config.toml
model = "model that answers yes/no questions on an image's attributes"
dataset = "regions of photos with short descriptions (Visual Genome)"
train_examples = 101725
image_size = 64
crop_scale_min = 1
horizontal_flip = true
translate = 0.06
cutout = 0.4
questions_per_image = 4
encoder_arch = "convnext_v2"
encoder_isotropic = false
encoder_norm = "rmsnorm"
encoder_activation = "gelu"
encoder_mlp_ratio = 6
encoder_inner_norm = false
encoder_patch_size = [4, 4]
encoder_conv_stem = false
encoder_depths = [3, 6, 3]
encoder_widths = [64, 128, 256]
encoder_kernel_size = 3
fusion = "prefix"
fusion_encoder_width = 192
fusion_encoder_layers = 7
fusion_encoder_norm = "layernorm"
fusion_encoder_norm_position = "pre"
fusion_encoder_activation = "gelu"
fusion_encoder_mlp_ratio = 2
fusion_encoder_head_dim = 32
fusion_encoder_fused_qkv = true
fusion_encoder_bias = "all"
fusion_encoder_qk_norm = false
fusion_encoder_parallel_block = false
fusion_encoder_inner_norm = false
fusion_encoder_moe = "expert_choice"
fusion_encoder_drop_path = 0.15
fusion_encoder_num_experts = 4
fusion_encoder_moe_every = 2
fusion_encoder_expert_mlp_ratio = 0.25
fusion_encoder_experts_per_token = 1
fusion_encoder_shared_expert = false
fusion_encoder_positions = "learned"
fusion_encoder_connector = "mlp"
residual_init = "none"
optimizer = "adam_atan2"
lr = 0.0014
beta1 = 0.9
beta2 = 0.98
grad_clip = 1.0
steps = 11400
batch_size = 128
epochs = 14.3
lr_schedule = "linear"
final_lr_fraction = 0
warmup_steps = 2280
weight_decay = 0.2
Rows from block 8 of the image encoder, named by matrix and row number. Each number is 128 + 32 x the weight over the matrix's rms, rounded and kept within 0 to 255. All counts start at 0. Numbers have three digits each.
# f: depthwise 3x3 conv (encoder.blocks.8.mixer.f.weight, 128x1x3x3), a 3x3 kernel
f.1:131163158146082184119073164
f.2:155102154176132079092101148
f.3:130083101135107127173169139
f.4:090111078163188082131164147
f.5:146164161061095128119137128
f.6:131162147110163162049130106
f.7:143135168082121167092113123
f.8:096091165095144127145114153
f.9:095097082169111091165119099
f.10:092147116163167172087124114
f.11:064133169127155150136179174
f.12:095149095110105157146126151
f.13:157141165140109103154162159
f.14:151170176131124134109071099
f.15:177175118177111158118081070
f.16:137126076108161091128161085
f.17:080068110106112154098170163
f.18:094163142104136127072162099
f.19:142187128123137156143166128
f.20:143116102157124098165139083
f.21:166091132159058132125071148
f.22:095093111101087138135151159
f.23:143183134166112074139180150
f.24:159080133161110097129116149
f.25:133156074099170114071190106
f.26:143095176146112151156146058
f.27:120100106181146081141149101
f.28:167157160089086111119157146
f.29:077152175079115172095134135
f.30:125165132162124142154060133
f.31:095150085101123084074084088
f.32:125091174185108135185138170
f.33:161095116190109152127089151
f.34:085143103150169195112111115
f.35:156132175159102119187147120
f.36:092150112091095155090121127
f.37:183118134132112082112156132
f.38:162138123105103070104147136
f.39:153114088122124094089144106
f.40:117113091160196158083179118
f.41:165103096184104125173133102
f.42:185122117192126118198142174
f.43:114136113096106134117141156
f.44:093103144130125195142140162
f.45:068121091076167063117134074
f.46:152086097138191109090159152
f.47:136102138165113155107096142
f.48:092178119112100176151126132
f.49:166121099152140124100107097
f.50:120110141093103182162144156
f.51:163142167107126107110082146
f.52:136118044169155126112129158
f.53:159116097168145091113095134
f.54:191112140131093084175154179
f.55:158138130132166102090103128
f.56:083152177066149173117091174
f.57:087159118106139160175100114
f.58:113137099161112094179079159
f.59:092145098099157123107184175
f.60:096160100104147170142103166
f.61:164139147137105099152099064
f.62:101141148140139111167124129
f.63:149135172148055087090095138
f.64:152156117120201114077150162
f.65:160088138200108172150122173
f.66:134076130164137131146128128
f.67:095149157139177146135144115
f.68:169119113099124152102117141
f.69:167069182179061145141096149
f.70:098112103072129139087165149
f.71:115091168080110126105099158
f.72:147109074079173173163116098
f.73:166179087160131101138115118
f.74:136145172154089095134053085
f.75:121173189078094143149110129
f.76:171165151096093056163169133
f.77:127118149080144133097177147
f.78:169124170144137189122071102
f.79:072103081105160102155161169
f.80:107145075133170091122145096
f.81:147129179130112092093096143
f.82:102158113077139092174113157
f.83:164128152170103150133104101
f.84:122120114158102183215186215
f.85:127091107116140142167170187
f.86:153080138155076100160160163
f.87:126094130142092122182154143
f.88:129140150130079120111104172
f.89:137162101114167091077086102
f.90:120105079151168109111097082
f.91:113149131129131124105098150
f.92:155142188152071171118055095
f.93:127158155082115069123169151
f.94:170081042154148066095165133
f.95:157122137158077155138086144
f.96:126089166075128142125146117
f.97:173154154158089092116141098
f.98:104110112083182180092177158
f.99:105188157121155094146112099
f.100:159153133120118140142092114
f.101:154103087161171077082151135
f.102:096164145070152166100148164
f.103:149153115169179094126116111
f.104:152093168190136114198177151
f.105:129092119171130093142143173
f.106:100108097071149097118169120
f.107:165104090127112100116153170
f.108:102145144061100150180159123
f.109:194094180155119182144139161
f.110:109157121161081146149057139
f.111:106156148129170086102179131
f.112:143118094120103094151163139
f.113:115156104074140107082172144
f.114:123106150087172139141131129
f.115:126130144126103098132090107
f.116:121077143085156135138176143
f.117:155113168124110176084129131
f.118:122118131155119143192141156
f.119:163160128117150089099111118
f.120:178097111122066160158074128
f.121:095087152160075165176152101
f.122:169078113149091122118101101
f.123:110119148171141060139109124
f.124:189127174081076131168143121
f.125:090099136100150172112147161
f.126:183138111171135074140135076
f.127:171119112174134118146098111