config.yaml
crop_scale_min: 1
encoder_isotropic: false
encoder_widths: [64, 128, 256]
fusion_encoder_norm_position: "pre"
fusion_encoder_mlp_ratio: 2
fusion_encoder_bias: "all"
fusion_encoder_drop_path: 0.15
fusion_encoder_num_experts: 4
fusion_encoder_moe_every: 2
fusion_encoder_expert_mlp_ratio: 0.25
fusion_encoder_shared_expert: false
fusion_encoder_connector: "mlp"
beta2: 0.98
max_steps: 11400
Rows from block 8 of the image encoder of a small model that answers yes/no questions on an image's attributes, named by matrix and row number. Rows with one number belong to one neuron. Each number is 500 + 50 x the weight over its row's rms, rounded and kept within 0 to 999. All counts start at 0. Numbers have three digits each.
Before each neuron's rows are labels from the 100 images, of 14976, where the neuron reaches its highest value: "colour at peak" is the nearest of a few named colours to the mean colour under the peak; "responds to" is what is common among them. Only what is clearly more common there than usual is listed. The data: regions of photos with short descriptions (Visual Genome). In brackets: how many of the 100.
# fc1: MLP up (encoder.blocks.8.mlp.fc1.weight, 768x128), inputs 0-63
# fc2: MLP down (encoder.blocks.8.mlp.fc2.weight, 128x768, transposed), outputs 0-63

colour at peak: grey (63)
responds to: text has "man" (29)
fc1.493:559452450501507526439589504550531519570441496509500490558493469489492587387544541462505551488434451453459542474434481561496443476434420469497539467583526507595554505475518434484494569530526569
fc2.493:520465505469454561470587482460552516614458434446486547460529540573493458601501446553518571417533470585415480481605539528470593549503547523497536454458499497482490517493587484514443533421477484

colour at peak: grey (60)
responds to: text has "man" (25)
fc1.466:538517531524471434508437481435505476429412462451369442444537544544484545548465508571496418409474418540471536495541539549422610551489493566577495499411468453500469461481421574532496467462500542
fc2.466:534445437474495618454550505453477484597484499412519453476459491433422414521514563505521504550544454496488479454500470478477535573423406471546575581469591494451532413532506536535481609474473457

colour at peak: grey (63)
responds to: text has "man" (25)
fc1.404:554560558580519456487499525506492594474498514367449490510565580479444531564468535565503445486474446491590579560539508538490561538527439536506545492438500523481461547461404471532575491439506508
fc2.404:640472506374574612460529578443469465595500482445570497478396439397393451487431474548486444505559468481517501475453554511541472536511514447527599563492549569505478423466505480463459573529519396

colour at peak: grey (67)
responds to: text has "man" (25)
fc1.261:500517555439489413512428522402541533503460555424447503562576469560389465601456494522500396543470447669481473466521588527528578587514440510482543416429492517511432536518444557557585427441485491
fc2.261:510486424518503590469578499481488483534505521416480431482468470503468535556536550503494536529389570516462411506500482507455545511447398527537530533441548475540530316521483538566439611453488517

colour at peak: black (47)
responds to: text has "red" (26)
fc1.8:542450484503428513485573529511567540498505579420516413574486522514421578438548477444467521434458447511468513547391464514572546546471439485465528454518546530553471546457479411534519490586525421
fc2.8:521425595529463470523541455521516463507464487472469542509500591571571455592518417545479585465493494578469467530575520502452559505481554519474492416461436534589475539498528469522494442474553540

colour at peak: grey (65)
responds to: text has "man" (29)
fc1.390:522482565500467471519459505501484530437449446406436441441494542504494550547427498543554419468490439534552516512566499527450587523502423532513500529438458456428487519474412532521521518411498563
fc2.390:573482442460536635462522520468457464576481528436538436487457460383416448479505546477476489546522479454495493433445478475481491547450428465582556579501574524480534406523485537541452604512491469

colour at peak: grey (62)
responds to: text has "man" (25)
fc1.589:542398503487562480346552531533546510606476503487430548557512470509489580417542599425522516505456451500437529471445460523532412516503541538547500395502481506555467479480556455519455568534557541
fc2.589:579513487517481559506552500497564476656462419417541515445507505534428443548503459529539505401514489514400467439559477536529568567594494434533562470518512483496532480530549530505419517475428502

colour at peak: grey (63)
responds to: text has "man" (31)
fc1.388:483559481585476499447472573478493538565485475453447508470513567533388581465410499489571437506454429544460579459426502577438602491440355517475519533481502472542438518415437472526590559484502582
fc2.388:563442558472520531491558495433413363481444549549481552474446505404550561551502456497431565558521493515510418512447540503435481518429592502536471575436471592536435587475541464524461514510612485

colour at peak: grey (60)
responds to: text has "man" (25)
fc1.639:536455443580605479384576437548505493529470481500470546517506405553501596454515606452564572509461458487457533512411478537486399498512495536525518449524517494554561490449576474443432493531530594
fc2.639:600553480497481549470553456516558521629436450420504511489479525569433521551469426507495539410475560519443471482544492550476545499594534479538580467476503499508490395532535537543458524459452435

colour at peak: grey (68)
responds to: text has "man" (30)
fc1.338:561594567465512490529436554449496494442396469517382444467533569563528565568440489551445421474495459500453536541551514565476562529473517586587485507480426513513476524540413499451444468456534444
fc2.338:550466465425463602440534481496537503633475449386519472457506510484424413531504558513536524486550476516442503437544463496489566562489443476540585520495570483407542474522534543526465557449433451

colour at peak: grey (63)
responds to: text has "man" (29)
fc1.144:557575586434459478566437521425518529475458437434411451442567515571500583557489492550512393400485470581503502522509469536426591540481414562531467441449447452488465472499399527513453486412497474
fc2.144:530472438434487591431536498489490477580478505406510438436507488443449482517489541484536520566437564503469408482495454530471530519470466499580583567473591488472515375501510556540457608470443440

colour at peak: grey (67)
responds to: text has "man" (26)
fc1.402:542410494497511507377597532596529507557413541495455520553508455523515575426543590439515523526444440483451570458470491548476426478480519474548502450537536495558498475458580477501479550541560534
fc2.402:550459488470467589463578468489517472642440453407517512442515526509465446580506447518510559455523486536425452469562475515482584575520536487546552490467508502492512496518559535531407539450458499

colour at peak: black (39)
responds to: text has "train" (25)
fc1.531:622456568527467542440571509505621518455483566457546459477521492504398499439525483554413538512503458531434520466456595486571487518477463452445562508458545576488450560451497459439502461553454503
fc2.531:499431585573438474468517440526469383460437538457470498546488570495618519549562484492463547604430525499512463533489467486423544498419490509547456513447453580628459530481501518550506460487552535

colour at peak: black (47)
responds to: text has "train" (28)
fc1.630:592439532568495521437555531472629508503472509435520457528487494443406558468459516481421499472507457597446573488432560550489502510517409501431555505408527578466456520467484523481540498549473494
fc2.630:578482560573468493525488449565559498568458443422578530536462567542427444535493469574462525454543460512472580416573459448518568541505406422480498411531460564509538457518534493518542432476498538

colour at peak: grey (62)
responds to: text has "man" (30)
fc1.150:559402492478550508370561510551541506589407520501473539572520450503486599420540606437522542543446461495422551455445488545518441494483494495536510439537505493552513485488569466481474555561538549
fc2.150:571503476493474602471574473480538470651436446416525517453517514524454454579514448524506551431521482527416475448553480525486571575563521473541557483482514506504512491517553540529425543453462488

colour at peak: grey (60)
responds to: text has "man" (26)
fc1.617:496568519400501483556462531453499492448413500491468451464565537588516566487446508579478462394501465501453520545503495576472550529457507541582485476499507502438527511530421479449458511403484474
fc2.617:519469474462443582423557482477533514612468463384520489471513532475436450540517561527518538532545462520454496439546458487487571563476426463537573523488568489415522470517556532522471566433458452

colour at peak: grey (65)
responds to: text has "man" (34)
fc1.359:533530481507496444533437518424479471457426488460410470443554539535501436567445499562459417437521429519459552500551512567482563562505472566532510481429436478436440567476433528475505533455509498
fc2.359:566454490508484572449558488458529477622450459411546527509447523462407454536518540559496530509568426513478520427554491476496550584464397442521571518484560520429520458520550495514511561454473454

colour at peak: grey (73)
responds to: text has "man" (29)
fc1.67:558501523608471460454492498522485560494420515442477460466509533532486581567431598539502462487445436550559557534538479564431564501549366496499521515450475541467470532381414517497543564489507508
fc2.67:590450517409507600428571490452427439559423528439516496496441493389498458538523508490403552556565419493482486486474509447455525570429507482591536590455531603493494503482519512555440569481564443

colour at peak: grey (61)
responds to: text has "man" (34)
fc1.323:528572583466447450544438506418554528501492433442413454464571496546455531574463482539527400419493471574478509479516524534412556571511413563509465406405478475499418521474406574585520409445484468
fc2.323:532491443443473584413551490490481475558483511414478417465496496456452498506502530472521534565418582510496422503489448529464529474455451529558583567460583509494503344502497556552486602462449448

colour at peak: grey (61)
responds to: text has "man" (26)
fc1.438:518547554459423486565436521448489520516476524460478527522465577640431482527481513565529414425491469594540547473539452550505611468526427518530481561493485494522471438505383507569531535411496455
fc2.438:467532431453495526438536517476541543532530488426503437451506506481433553509481552510571503559375614519483421481496458556505526456498434488513582510510577426462524329497508526498496574450424448

colour at peak: grey (63)
responds to: text has "man" (25)
fc1.387:554527596456497553476443433416513549471437448516460471434532510523523535535460533531588466453449395497513540569478510553427560561521455595524449439540449462435525577470443558503489498524513465
fc2.387:536516414448502593433527499469443436501482534481481422478507468419497478490554555448491529592507496458494481468453465510450504532445465518593535621455588529483523494533500562551435606471506504

colour at peak: brown (63)
responds to: text has "white" (28)
fc1.197:498485486542562455537442479493581501483508445471482503448514465479564547532429558561530471551481483501403563517526587503499436499524594469461549530441532495410480499494541580526501505533529560
fc2.197:483545491449453443512474477541532538464519484564451481419596547535501528486495384469554513477423613537470395556525484576495528458559654550496535467512510433487491485504515534498463472493449491

colour at peak: grey (70)
responds to: text has "man" (29)
fc1.742:573565576443473496553438502436501516444386469506439451444532550553502594525460524595469420441487426489491531523500526584441568522511475568580486465482448484474499523485425532484469511446509480
fc2.742:528470474452459590406574464468494461591444488410498476471496536448461457543564571492489562559538458512469461463531466487456573559440448483570550562457559516457515481517535538558441582445488459

colour at peak: grey (62)
responds to: text has "man" (34)
fc1.88:555558526427483447544441514422522462459405462445386411453566548556454536530469506542502411395476457529455496508516512563438560543469499583540495463438499459516483484504426496512457488421439487
fc2.88:521450468479463600446555495465516499602490479399524469470497509446432408528528554517524525534525475521470486440532463491483553567452402465537557539479597465402525434531522528525490587447450458